A small self-supervised image encoder, trained from scratch.
Data: trained on photos with spoken descriptions (Open Images, Localized Narratives), 50862 training examples, 150.0 epochs.
Rows from block 3 of a small self-supervised image encoder, named by matrix and row number. Rows with one number within an expert belong to one neuron, the router's apart. Each number is 128 + 24 x the weight over its row's rms, rounded and kept within 0 to 255. All counts start at 0. Numbers have three digits each. After the name is the row's rms in percent of the matrix's.
After each expert's rows are labels from the 100 images, of 14848, where the router gives the expert most weight on average: "responds to" is what is common among them. Only what is clearly more common there than usual is listed. The data: photos with spoken descriptions (Open Images, Localized Narratives).
# router: router (model.blocks.3.mlp.router.weight, 16x160, trained with AdamW), inputs 108-159
# up: expert up (model.blocks.3.mlp.up, 16x32x160), inputs 108-159
# down: expert down (model.blocks.3.mlp.down, 16x160x32, transposed), outputs 108-159

# expert 8
router.8 093:176113157096152115123171109133127178134129121108108120127203132116162138127168132129142163136087171089124135143140141120134095151143166155143122084107091136
up.0 109:127123129142131127148085177111129125072124121127128168177133124112138115143142173101140110120097181087154123130134126112143125121152173110133139100138147135
down.0 093:137177130122097147128121157130137115139140164105172105141133133126137147148148131111115110088130146135112139130111111115110154108156165113130132092146136153
up.1 104:167120131119146109115086124123138111128148142136130148120131114117137134120140206098121140161155080142126102121087110145127122137105092122138139097141112127
down.1 109:146138125142101135103121148075123125135133093152134125117128109128110153115085115175050108112123080138158144104114107149129109155106092131127170113148110133
up.2 102:138152158117144104099159093120136158173111139108132125108139145158100121140118129142164140127126090115098143154124149124090106181138190118157165107121104141
down.2 105:126146151115096125125110097127130111150090143117136129105104110093138173113091178143132165118146106166149153120144123128080096081136121090103107117148176143
up.3 093:114134105150167207155158127078092181140096120132107147134125176156129155169155146144103124129103164135200084152093097180151131104148132086106127100123102154
down.3 093:131116133128112123071154143139107131154151167131148148145139132108139103112135126118176120131121094104129131073121117135151156230170096144122128107130128149
up.4 097:101153102123099123108133130136132132155122128184116149097116148121092121070155108135164171105124098158091148182114106144152132158099128130189106099152115122
down.4 100:088120137152117129107117106138085093128160119129131140145127124146159158109155113125110095111120133120130107107118091134129100102136126132102140158177118142
up.5 100:120099110100116111154113103141135143129093148103162116026126138123121099122136139087117123149100110124148108117179149105131127131132114103132137118126151117
down.5 095:133153139114115122129123165085170177139120151157137147133074130137149112132152119115154143115133141120117138087130121140105166129127139087118152134081127084
up.6 093:088126105118112127103162170141092091112115084131115138160126085129106163121108106118109133117132148107093139119102105108077131161117113136169124102153133088
down.6 099:135129110112147138154125135139136092110140099108083118128158177137135144112142126169169106150163106132129080145142112113116135119137152129118111145146107180
up.7 087:101124153137145087154100138148125126118149092143156105132114169096137165129123176104096146100116138130156139188084126148105094111155136141117102129124114100
down.7 091:100129116102119137096129113138137112148153138106124103100121111135115104101116150141093111150084133099167088154092106108083137075098122138139132123150148124
up.8 100:111166097129119107157109146117128132165147130139127122118127124115075120135125116131165134094150108079118128140120153117130145105104170162131079139112123120
down.8 099:138118127142186136172117134125109119133130132166157123163120143089135147118119122103122110123057139114084117148147101129122127114094177122113119110107147108
up.9 110:114148111162111141106142155100142136132112139128107136148144162113084106135127150089168128159146125108139136121143121142175169161133144175151138120121141122
down.9 111:159141121181147138142105147099107120124140195070114116112111122116077146151128129123106123128140134157063163149137142105079086164123150096081163152133104121
up.10 104:096129140104169098123171166157144115140131142122124112148131131145147180161135089111102103194126101128123098110107132118093118127125139092169088139106093097
down.10 101:105137086119099185104155089133150101107090109140129142144138154077088115129119159137174136085083112145143129105124188104122124143140111138134085161093137126
up.11 108:140134137123082147126156136106096115117114118127138129112111109147106145134140174158104129097111110078137139114132123122134172155148113122152130146135118136
down.11 105:101144168154113105104112162159150072121135115166143144103089140105123147112147118172149134137136114143121153116143127101101139151148129120137144126135133148
up.12 092:107150137122118101126134139135135118176120152074122147105101177091165109144123163130145114126107120169105115124153112120126114141124112129124103131128184138
down.12 092:118151090129119134129165117140093134130146123168148152157113121104112078110133122126116116133108112107161146139196117093100111100167069148143149109132159107
up.13 100:150129140142125134142137138094178145169114139128131144115124110151149082135095147152101165125091187096147086128116135115125137163101089121112125102162144175
down.13 099:138116102156132130160097151152134145102137118154130127098147074163143138061124136086139141118164088157123141109103102120159127102100101122136151152112112146
up.14 095:101125142107084101117108138153115125153135111130152102149167123140138185160152109085143143131143164116139103111106092113124140115136147156083113109119160147
down.14 090:105111121164135090129144136096100117139150153157133120116127169120151110092147133120088172111134162128085129147143110107146111141139105124143138082098099083
responds to: text has "sky"; text has "trees"; text has "water"

# expert 6
router.6 112:138127139150155173135087119133135143115116137101135114104164138091167160129148115092151069136179155113108152126136124100142135150131129151132133083130128097
up.0 105:107125104155184150097121134125152165142145122105168131127089140157165113111137123153089098116147146106132154099104145144119133119124119127125148107145119120
down.0 106:124144100080162124140159108107127113096139113150105112144092113124138137144154138118094122115113115116178130126142123064163100158176147107162133147155170118
up.1 087:165149111140077081132137163143130118153131164105157103097186145166112126131101143133122102123149134112096106130140130088108090142123148182160131152154065141
down.1 088:160150093095163127137155099127101115134157097077119120132136163133147127115135135124155126137139118149141119122113136130107108135140072138105135122122138155
up.2 117:122144135123137138108125127138140162145111119121141145107152148101121094128087112151131139143105115126144120142121112143223107164117145156112114116116100128
down.2 115:102137104158136143102121099118119128184111144108086181121137132089111112117101156148098141136076084114118141094095113127134158132157155081145107137103142130
up.3 088:166121132115126119121119119104122142150136137097131110161101083196147112102124157158160131091129117106131191115123160128102134120081111131096128134149147128
down.3 093:156124108101134086110096086162123107113124134144061107111156128112126152145123136102154144115125063146143131126186135126144096105093090118109135153078114155
up.4 095:124134150122079136118097140138113165113108090152136141110091142092121151161120129116115134145155099142131128138134124118130122124158138141130128088131176088
down.4 095:123099113110108152118137139116134122108133167148139147146134129148105154065108149102050130124125128121129127126143078129125090149155141168140148150150167120
up.5 094:128140128160136143107169139105151152107078184115106149170129151137133189114123134145128135156077147107127073129109134130090114158114130105119119111085159151
down.5 101:155110143109159174150153130148161087138118114144160124131144103098103097171124144124118148176106079165114109122102140099098127119130144112157095111131104160
up.6 113:050152138129080172157156167104117108095144120125107154124129165124086143159131102090127132132118155145118165131140133139107147119124140127086172161116161125
down.6 116:079128109119133135103063150145109086150117147099126144121147132149133162114144134127174145094100165134131111147138111115111112127113106119123152077128090137
up.7 088:156168136089120147125111131116108145154092132151116081105134111138116143140149137126152173133137123135143112136136124071130108176132107124168099148113103153
down.7 092:097075120148163126119161141135128124192106165095116088124131103112114094124149139137120108173100186133114129091125140120128139123163153096130114148140153142
up.8 100:101162143174114136136132118142103125146094156121124156136148108162137167092145137125117127165119114135096105108133143128161169126146124139136148107152109137
down.8 112:123181114151096126113146089151122134126130053109136129139152129140106096130118120149078103146123127146144127112131147139121169148139117126099160140125162166
up.9 110:131133150130129122111088102095121114156140164145124121122110103080142125121144176134158138131119131103152106155147103120172127095136082202142121149125127126
down.9 099:114121131090103098148102121101119121107146103087122140147162129111086132143171129108083149159136130070104128150149107136098153138154134149136113101103144140
up.10 109:152130134105133125111078153108120158121137142092123106125149215160099162162139126149115113117117128110116096138132106119122116137146136080124134080119123116
down.10 102:127125125160145177133084142135103118109114141114189144121150134094148135103072123074078140080095129122111106121107127146137109087143107149140135136133140115
up.11 101:135132156145142119095095136130177140078141125164131096071088105124103137086127144136110088146141143136151160141152124143094139148127131150094125128098111144
down.11 110:128108111142147117129119102139112089103120177136110111097104111113117130114111116115147149125170124081175158146108163121104135108118104134123084148131121150
up.12 100:122137130123100166173105147079105086120148128138123138150123144124151139157091122111140118148148083086117137133137130097150143076124107153135152177187149128
down.12 105:106139171128147137110137111183135168188088145164109160148129157101131144160116152162146142102141110109127122138098125139108172157085122138144136148111141147
up.13 093:080097135149145130088145093105142113121117111122123121120114152130136143120133123090157117082197123114149178082132120141103154121112124118133122135135112152
down.13 091:114141153117150118144151108130150127149125113152078097125103074115119110090113130145148117134113151134137102140151140120144121133133167122185133155098104131
up.14 095:098134169147095129177104122147122093100126125130146132172151141172126090138107140137161135106180113133176154112128126107122151046144132127127117152127137122
down.14 083:104160098151083098129112154122143111140139142133125159140115146105111148116152137116138146127094141101099098163118143140117118111118117141115135151182139098
responds to: text has "sky"

# expert 0
router.0 114:134171155128080116137121067116130137134181093106132130118125144133132093166086150133119135097118114162153116100125115140164152085103110098108152099139076115
up.0 093:124119177151128148162114128123131121142137153118129140155139143110145143156141091116128157097110104145134112176109171149129117177154138094113103123168156149
down.0 088:126135124123134120078135131122162095112132104114152132129150126097135101132125121115157110119100109082090116159118135123118094150127126095136115142137114136
up.1 105:148124132125110155098134122138113120099108056127165168102145098119132112122057126104117144145100123148083148073101120115111131144127133118170138142129127159
down.1 098:075125119146089148163143141136134101128149068089153129129136140103177090124120096080149150122163137130111117133131100125098153135145182162141159128137132108
up.2 112:141141116130133111180135107106151150131134131117090144137099150096121113156125098169117105128113136116122131161145086124179120087184134112142101121149135121
down.2 100:093152121113131133111119141119153119143103151138147117132140104132108117100125124145159102125128141129115149164118148141117142181119141118147129124116136074
up.3 106:101138142131106130116103137143121123129133102147134139163119119121108117143134128158072142151126139156114166137104136117119093126151127116137136130123138101
down.3 117:125111084119124127135145103141129127110103122138135155094147117109098106126106164102125095127166162104103110126176138105126119126125123116169167164126118139
up.4 088:073113210123132114118103168107144124168091086118152103117065113113129136092156118139147128135163138125130087158103127112133130144130140131116187146116100130
down.4 093:121141152142103103111134140108130130098142157142111121122110090158132128151153158126088116121141150132121157084118135134132176143115150143125192115133156133
up.5 103:176082131085136122147105131110095162119104146100148110138157127111145112156128105121146150157099084139126129125155120169117096121144135164139126183129112131
down.5 100:143149100152128151071135082122118151123134110152127090137064193129104170099134135122149124111158113133127109097097115121098168131156086133109137156079126154
up.6 089:122107125114168158120126087095153113080102159159133135147141123090150173167102167133156134091153122167157173112175114134146102127114138162097088135110140160
down.6 093:085147132134148134131133129101129106161141144112179131122113095123118127149116128100148109122111138101090093117145117143142138161186132124140120096106126111
up.7 100:135096147153110123107119133161097149170107168105103132105121088102091100094138121081132113118104142193116172194167168140128130098135121162108105143138100145
down.7 093:100123084173141126131123179142129104092164144134170142160113098102110104120062135082125108152097172135167108141141124133099083038127117110134128135150104106
up.8 105:122116130105151149143153160123137131154113138129134163126130156100142148125148132094185117130143130118140157095152110171092106069164123138133077137107150168
down.8 100:133164104149166102108107149122151121133159162134095121157128122168102169098130151116128113145140112116135106144106114129126137188108091105168167101169146122
up.9 104:087116132103121119148164143144124121151135188123124121181115121151105139112111137190114143094106111113185136146145143129108119122142104139133151156133127133
down.9 095:135088157156143120160116122167137174095136149152139124122107156132147128148109141138100120137140137143142124103103096142153142184154133119085110126148093164
up.10 120:121131140133113122108120126119139098136155117145115150101125119084106121122069110156014111120132104125159146095129100131124147072139126136093145109129109137
down.10 127:144144163122130154145143072115140147147129129100085138168104142113153140167148098140152172123150102108142134123139152122116139149105158123141086140093126150
up.11 094:110099132068112127099150121106115110094098123177122096121121156115150127121143137155126093108165141115124133107124112116144135119146094160135135154116093132
down.11 086:158112140115133110115140130128131103110143103155124130121065122094136131161124135113141136146113170178139162107153139091168146141116109139147114154161127160
up.12 091:143104127170144136108130117116122169141142117121121083117085101185125153152129134126096137147157100135095118156112157101178091130109081097109100141121142126
down.12 100:158164103113094095101117174100080137123147144165142093096138120105120126104139130104113115089100162132098110165095137126112130083127091135119130137108161148
up.13 096:083131112103111147121126138114118124145157107163118154138138136119081148139148122105110129125156137131072134113142092152113125110127114088129161113159156132
down.13 092:094121114146168136154155123135139129127106162139101153129157143119140110132141138126102094131166152100181102153148138123162116148077094136129134147114104149
up.14 106:153105106140126131169141120133138132135141157132117139131125154098112142150177128080177098130133122102095171175148132113156144176119109138130107112150125134
down.14 141:123121160110127139147150123106135157158105121116142118123132131131148160122155106161085145094153119145176120131111133109107130180068149122110122114107121125
responds to: text has "dark"

# expert 2
router.2 110:100130076142122127056145153142118139103124147143106113116129126142126131119119127158078139154123124101118138180122057119098132090086083141138135120137131100
up.0 096:095136101117092134120138097110104088210126126119111166126102109138149148186181134093159130120130102163102090200140125127142122115170141121092095127122139117
down.0 099:111115128153129097127119159163085114121169087103145127138164151125109110136097142134142111129131140130189129168142098096159099129144133133134168102123126132
up.1 110:116133101081147104072136160116147137130117166123076117130104142141125126164159163144153151101145119107132084154115168104179121091116109138152133138123128104
down.1 080:136139118111116088077118118115094168122120180129151111118140184129156140107149113104136109108098090130140099148097168148152112166151114142139148073136105146
up.2 096:139072151136130162124141113124079136154123116114109124162125169158171120096155166107128114137164142125106121141146102063132092119117174140149105133090119124
down.2 096:142125096145123132083135141147111125092131095150131125107134114128102145131096141154107143150142092115163150163097119091122113160110131102139080117076118166
up.3 099:154136160177116169118119095108144123145098125116109123112125099180112147126126098118092161127164121103096099132121148111119110139083132110123145174163140142
down.3 085:169136083156169137139167139087112145109122086120157138120163141148112129137108156146117143156116112132109135117155121116159116162121108141146113135073127138
up.4 084:143129112155125147134108127129142067148132169138136093127146099110103103112044133121138178152124116093136120131133122148084197155120106118146127178125115115
down.4 095:072135155115096133155102129142147095136134129107139108118142105121098080128117132108038142140121153112094106112116092132123130139128137142164161136122092089
up.5 087:126179091139141129147141133146087131078123106151127202101126133174110119170119136138120127105152141122122110087094114125085126149099102145137119098147157118
down.5 098:166110140072111128121133128119131132157176110122163111127105093152124171150125137112146146146085135129109132117111125134101113120152115117115108138136097154
up.6 116:128136139129077139078119122114137101131128148114117116129125140130098108115065152131053130076131092108115100156115140144099134133122115132118092162106128127
down.6 083:143135160087152131128162119098165141121085138118114191150141145146119166125119084128156169099137153155166135132142125134158129127143153126154099117105121105
up.7 089:130098172131101133142112128143112118098137137133122113082125101079134090132105103069075123123077100106158145149142090151101187137221118146138141141110116095
down.7 081:090112140133109179081086130134159060143138136095158162123129110130114153109129111119140102092120162109121130138151187148133118146107117174152127108136134108
up.8 092:087127123109143143098104112130103127156110115141135120115127131106135142113144112135165134122153123103119145134137108094117153099138185136107079130137119154
down.8 089:122155145173141155140140100103109126117126135117159099126121146094139115120180093152118075129158117126147141141093152124109109140135184101140079175117140138
up.9 108:145101141146150137125156094118137104102120148159166104091127094156184140132112137126045156132124122144111140119143095166088163112136120146126131117089114109
down.9 088:145153129111134144151085143100119131170128109108145126128136167119112138096132090122127131088151110130154110107126177153102104170126134110096098136113132128
up.10 096:141137142102098068141153162145155118138159146131147152131120169122142134115127104147107135082160150041124126120120128113123114105107156097090166148125144128
down.10 086:109099105140135116175154127147140158119135140126101126087140163128138136173123150126120128135149172138127091097122072141179104148125115110172127156107114100
up.11 093:125082093118149121166117143124144094106109168149117158147118179084114144118131129128072131124129126127139143165091163145141148156112156148079114135118104148
down.11 104:106150152144112117069104132152119106145102163083149144160151146120137103179093142094105100152069158107138122108137072144144134136119131133138155145193130101
up.12 090:137142129108151110131106115084104156158151073124137098099106133074127164091105098139117131167115155110087137108140128115131139066164136136129132125160123136
down.12 096:113105103140174107139096130150134171115178121131093143129123106105119115124132130179150150085094138114132103174052142121127116124115109119115136147123112147
up.13 127:127106114090136135124123130121131119155122128136117141113133152097137153161148114142121119138146126107147128163168059152153147106138118129130147109140128132
down.13 103:129144124079162121127139107095122155110104145143122135138131142130122107137122111120154161112170125159092133135165160125171170143155122115144134108129122110
up.14 107:135132112132134120132114142118117145018108147134136113131149160135134137155113113089172086119159127144111139123141121135104109117051122164125106141119135164
down.14 104:121124120112135113154082134147105120151126107164122161080143117124154134140134142131147130152165125089128101142116152118170120121141156120129118108151126103
responds to: text has "white"

# expert 13
router.13 084:103093129114148128142144137096108110151090097082105146062114105103141108105114123149134147109107142095081101105146141112123105104165143137147119159095101131
up.0 102:159153150095152155137111132160104090163085154109142123119136178128118144124154158140103156108137150144108152117138114110126142121150112106162126148127165148
down.0 099:146121131120107126115173148123136144116133121122132145129105142059121107146137149154153075134130148111141129166144101141148116128073117120128122138131089120
up.1 108:122121157130158086094114147140092171113118174154134112124132059118094145146114108138112131128083139104099140125081158108104148126138125143187137121114119145
down.1 100:146141125097120143137152108178156157119132112130135097120110114089149100134119146151140123112158139141122153156143148124154139124170158122143094123147133159
up.2 097:109133161064100147149104185093152132121119137078155135087120103113109087154129145111120161108081161118168084104099124114133170121135146162153134089120116155
down.2 102:095125080117155129159137089118136141116111126092152114096144098165145155119138128109142127090123112116109068128100147112125135100196167095118162123144088185
up.3 099:089135122102158156140107119109123135136087152125104112106109123147132152150148134087149107137123119166108111154129103093094145182103139120176127112101124103
down.3 096:144158178118142105128087125139133146135123161134120137119138152126106137166131122149124148159104128180151123087161121133121170134157132121117123124158101135
up.4 094:111138144113168178149100109137101156121167135159128127142143125168124129083088137116138101129142109137163126081106109110103149121128089123098102118104114155
down.4 094:141134140102108116142138112113160140124142087125128145134089107089151160134152143113168136091089120169154132141105093162109148128144119106112145098140187159
up.5 103:101095182094135110135111170158127130168145138108129106075128159109109122143133128124078129127104118170150149102146128150143091171126154148156131151112117126
down.5 100:110108100121151123098154143120147144114081088155134129115122157147126142088143105125117108162144134119129117119109133145123137171112108113141143174149080125
up.6 093:106102122134136147104101146170140101139174120162118150122108125119131166093147156153157100128146098127146144147116138125146099149148120096149170081113152077
down.6 097:141151091117119144125117075111156144119151126116177118108138148055110139143111116119193114098137089111162120114133193135129116149150111151140112096115134139
up.7 105:117124140133127145145133157133144160114105137111165124149112149181118159138180139131091159147110126135100108175109148155150147160133128118165149156121096103
down.7 099:133108075136153140143128095142128128124130096138060127150160151106112103159150147120086119140111138130109118154135161118130110044135153138121133175105143127
up.8 102:158132115138134132128103139104152117136107119104182132127189152158098121176112135130098174102119146050095101117123161122161088108113092141090094150170130181
down.8 106:188128162110095139114110113131100094143125066077115133118124152135144167128121104106120090127133108082109110091128170110076124129185105110166121120138149114
up.9 090:148146113102134083190139158114115076102124095155130145098106107107096146148153129089103091138071103137111128114146111145151125089154096154113128135126153180
down.9 097:152149122172160141144126150155128089131142134145100107117143123144107126132173117127064115123119134108134167109093115162176127126105138143169111116109100125
up.10 086:145113111066092056152112097126123106148120165111143146111113121108149150138143146137181074118168121144065130138122121097175116187114139134093145148120136139
down.10 087:190099118143130120116155111098159143136152112124123144121128132138122127138122112140197153128154083106188149099154132129149130135146126116115122154155121166
up.11 095:096103141123147165103149184116146093161144166183081115125150101136099113152133123153159086142154161100159131117140126130124163143127118137138104172117141118
down.11 101:127107111149119161103157171104150112119139111145162108156116098144168126115133129106129151134123119106137154113103124126152139103149107179105145151104080134
up.12 093:138156190089115170150163127121135140126117064137136149107140147128172153108112174150110130140075130139105153147130122152137119153128143108102141140126169144
down.12 091:122152160112141158170135094105149120107124107125115151128122146147105111117123142110085095172125157116161136135154110128142174119132105173160138087102108087
up.13 113:116132113129144127172110101125132166123149133125133127096143162133131142094141137127148147155129140185156142138140112134121161100096129153078100134112115145
down.13 109:149094145145119132154101169104104134157145139123128141145132119092100077098125133115148160118151132131124104149055125104104106176136100103122140096134125080
up.14 104:110136087148085113115130139138141163104104121098134142128122151113147122085130105123141123108063145135206123124130138116083123124110141146156122151134137108
down.14 105:135133123132177126128123099099109098083113128137124099123164116149126096172162140139142147119113091135127168138134133120180125124156155111104149095099131146
responds to: text has "building"

# expert 11
router.11 112:151188152129101087102128131156150117126136099116129111124168158116151114151134140123128131117159134188096143089093137159136150146143112100125130118127091147
up.0 109:133111128127122104132110117162078138181105163134138127177153157176121115140118162132124138138126120128130134107174098061150117137136159135146140166150148150
down.0 100:157159128173124109105128135117139173105145159142133070125132141127115128111120167136148096120119108122128128117118141164093143145166161117146151128069124117
up.1 104:117176129129094112144157130102158112127144130132107141102093171123147167121121150157092124118151138131141151145095144116184122178132149090113191150160145141
down.1 099:132121127102118124149149118099129091156096095129162188117164125167120126132097097127112058148123103090159115141145140132111126110141103123124109118160142099
up.2 093:167153100117143106169151177147075110105125089119124156132100157131113120136119173145143137145148142088164129114154136139144179131153147132132140136118097139
down.2 091:120128158122142099113134123109118130117155118089131130138071122083113134127139132126146142147155142145098130145131101107128147129135130113116129094148138104
up.3 096:129076130121097173131138145110105153174136111103149150141164105131094121115127119160204093127144130126119089100147125122112122121152135146123109164148123137
down.3 100:180157140112163100123129086147132144120165116131109133137101183146143137151137153112148122090146101144127132123155126164112119123134103127122121148084100142
up.4 096:161157113138114123150092139111089158107141138130158125152137143138113104124118123120127115073109139108149145135120123143124075190120110110124156123144115137
down.4 087:117142158137088176126130125120145106094106104120144118123135144138150120124142076155152148126136098116162092138078163122110179181105133176091114132126141135
up.5 095:137166130111110143176177074097115160117131116120157131108125099130165144125112146145123135061087121136136110109099091154138127106078105114139101126100126132
down.5 102:134121127137126124135106131134127140170128130110139116093138150117114119120120171157122130136165154123142124133141111112125113110153099139137113124158121173
up.6 106:147132175144138159107122144096139183145103112102101140113179164145132092135144152110133133146121174156160185120142111120142126108123098128113121093143115132
down.6 105:110151119156146126155109131096129127113122110116161128148145152152138117115126115165091153172139114177104101101124127110102088129144123099151095146171072126
up.7 110:171088186161087138132134132117114132112086137062154098140142131113155098145117102111132172161100135119138089106151100124090130115137141101127111100147139182
down.7 106:146125037094129129093113150133126104138135124103117128122128147069089125129140115133122142175166148113098123101134162120131152121154129098136127165096108167
up.8 102:108169142141126155080116136137173132166102104121165121103147131053133118113141128154154106082171157113176166156109109151101118061118133133118158142156078087
down.8 095:108143099148069168115165164153117116195147157141157154114119111144138129129141138103132182121104137111125145140135128121156098127118149145137185116108135110
up.9 099:135157138142073126121154103137114116135113126126157151146143118114106121082121117090110167095169109137153147120087125078148141114141103123115160143167144179
down.9 092:127107136099118154115110135108165144140167136132117148159103125185155136149103154155110113097124119122186124128125181147159107111124129138137185148166155119
up.10 091:171166141129140132165103132160131147089165129122143130184105164137119072119102095100121151160137169127115112104103163111101141119139143132131118129099091178
down.10 093:139141130149156132095138108111114115116140105104109162109132149145074105135130099072134164122137184165124100125113129111119139135153138138089134134105171114
up.11 103:108102150126120132097110138116117113124107106103115159147116163179121152154116092096156106142138135108148112152115096132141176065142160140119097162126154170
down.11 096:111130077123140121091120135116151137104160142131080185137136144132098146119103132119144120131092141108095103098126137087128115129133171170155120110123126152
up.12 094:120160123113142146129095110129128122127096118156163151132159140156164132184119118183082150122137154098118136130142148135129105135100136112149166153149134153
down.12 103:102120122117106077124116168121073132130107098135158142108118104096112099137128154164161112118108125121138126101110141161104129158121122089107068106105145102
up.13 097:130160144160097165157102130098141135158097142125189091114089146147133132114137156111110086146181129121137132095139108162134123062129116107130139082152127098
down.13 099:081159126133085169140111153108111119159134141105138121094146091086126112135128165141082115101100125138092136156125089129127112155142071138086155143150167127
up.14 105:141103099151105156127080151164120159133110143112157134114162100112107133143144117130126129098125136125133135129157144119099151164134101105085122087144147117
down.14 100:149124109145133142107090109124126136130130120150122094098149166101096103091120142105068162152124125124145143130114180123135112078106156104126108115101141112
responds to: text has "dark"; text has "black"

# expert 14
router.14 095:089129155131124093129089152149139125116147154144086122117118116088125141099148121099176156169141103084127155136179153109104144128109149160131060129078112133
up.0 103:150147110119127136134117152072088099147165164162116140150195132194128113131157151122123104169158144126099146112134112146106091131069149145143103146118124137
down.0 102:122113065109125146102121113133143161127119123122144119147111138136125109145112142133151077136101139113133129120141145157165125142068114166132141162160124098
up.1 104:101151140140116135143132144129168120128146160118145150157110133139131170129146119143134118156166136140132169138091161105101101157131107122074130144070113114
down.1 098:143130111135127107115143117158129103144154101113130125169116119154079144135115089151125109117175149145142098119137127141128154093123150160156114113131164135
up.2 098:119139106174102101096133142129109167113089128130156125179128173112125140100172127137142102145184116104139101131143154140159113115099145110134101150149138177
down.2 087:106142139115122134149121117124146114108112161118120134151142139103187109161124119110162142106153101111128132123100158107155091086127144126107131131154094138
up.3 103:114126140200134149099101131130112136046107137153113149152150126141127118145117183138085121123158128150142129161111101190121113157158090104101098122115119101
down.3 112:148159106078173108117143145104151126097116132140166140121141118122108151092130138155106103121135127129126129098151191091119097091103144115128110125130126075
up.4 092:124156131167107141059140172141131140126097117138141130109112155170155151131142130133126145119130151101144140129122114090111141089081088151142129171158121130
down.4 103:124128146103143141121127122107136101127131095166175126119140074129136125123116115118148090114119150152126134168129147173088145086093095121106112111185115145
up.5 094:080126118108156176124118135084134110136130136153102137100133093134142103133125156108144126134104128120081143148148137136107160147138163177112096119166131066
down.5 088:108107113123127098109092118127108130117157165127103113135140140122120146134080160122101111130115190147132128146105109145121141109156175171113141111115138120
up.6 096:121148169124119094068129118130100144131106137135123123120141137127130150129157139135129097135201141116085159161132069083141143065142140150145131119133193111
down.6 090:120109154118102132153148121106159121112123113144102118105113096124090095098123124086121117133140132090156112206114072118104112087125157095119123147121129134
up.7 099:142129130141141140114112089129139143134107129120144133084095162103107080150145115113120172132142144159111110144109120109118149101144139132119126104138107134
down.7 097:157142103168099123130134123118128105094108119108136123144128128149120129152157163143121136138171108164150103206134121145091130134158131094125114139163144177
up.8 098:115140122159134141062129113085164146139085146128078099144120126130127137136127104154153129164142130164100130147132160141164116103140180106118110111155159135
down.8 096:133100160130166125149116134106121123102128093111172102122135170146154092103128125160140111156112132136114159167113116131134105130133116146146123148167110078
up.9 102:115146124134110129079138118127090156066103139155131144150121154145136126186110149122186109118148143097135141145125156140129175110143150130135158073128174163
down.9 101:120136149106098112147136149111131121126113066140136145076153099100097118093110134148142115098163133133065139123146162149131168157149148126125121121132093170
up.10 107:098129137140148160151123137138122110142157115154103118105128064126126149099130134165105111154108130109123172118106123117071169155140119152140124104125144101
down.10 108:150104107136155138114168117156108120121125125121138157116131102128105168122097148145104126113127135109173125120121154078161082095122134108171123121126133123
up.11 104:092130149104113178155162124098147147149126102113122103133115133104117131091117159135135125125119141173144153133153109147136155117077142138111091081130096160
down.11 107:100175153122118109123135148131124123149151157103141138140118148124097103130133152127111152122123154117101113138090101125116117133127175090108107108166150137
up.12 104:130103063135116178122131112113150143130118129111121116105061175141116124129163143130118135104117132127131132141168114138157141146089108149143123141151097128
down.12 116:131126129189109109111101168165106091095144151117074090142139155104128094119147131113131150107151143129125144095154114119116098122081086113131154123126144117
up.13 099:130125169120077150126105138143117128132100109139133088145118096138096121088139151084113119126140125147185111083151108108135068144132127124148118115150136125
down.13 108:102112121130136144133092136137140126156098110150176146103158157111096117117116145113111110106078129169122147147083141122104095132109099167131140118152137111
up.14 093:160115162105113125116131137122137143126111112128157144153121166149137099085092156090133138102153117078128116146136110107171149135120168147131124130084110150
down.14 092:155112164119127132090098113137122153127130074137122106125140132113118105133104140137100108120109098112139136104165113126126145156096166141156116137092133105
responds to: text has "sky"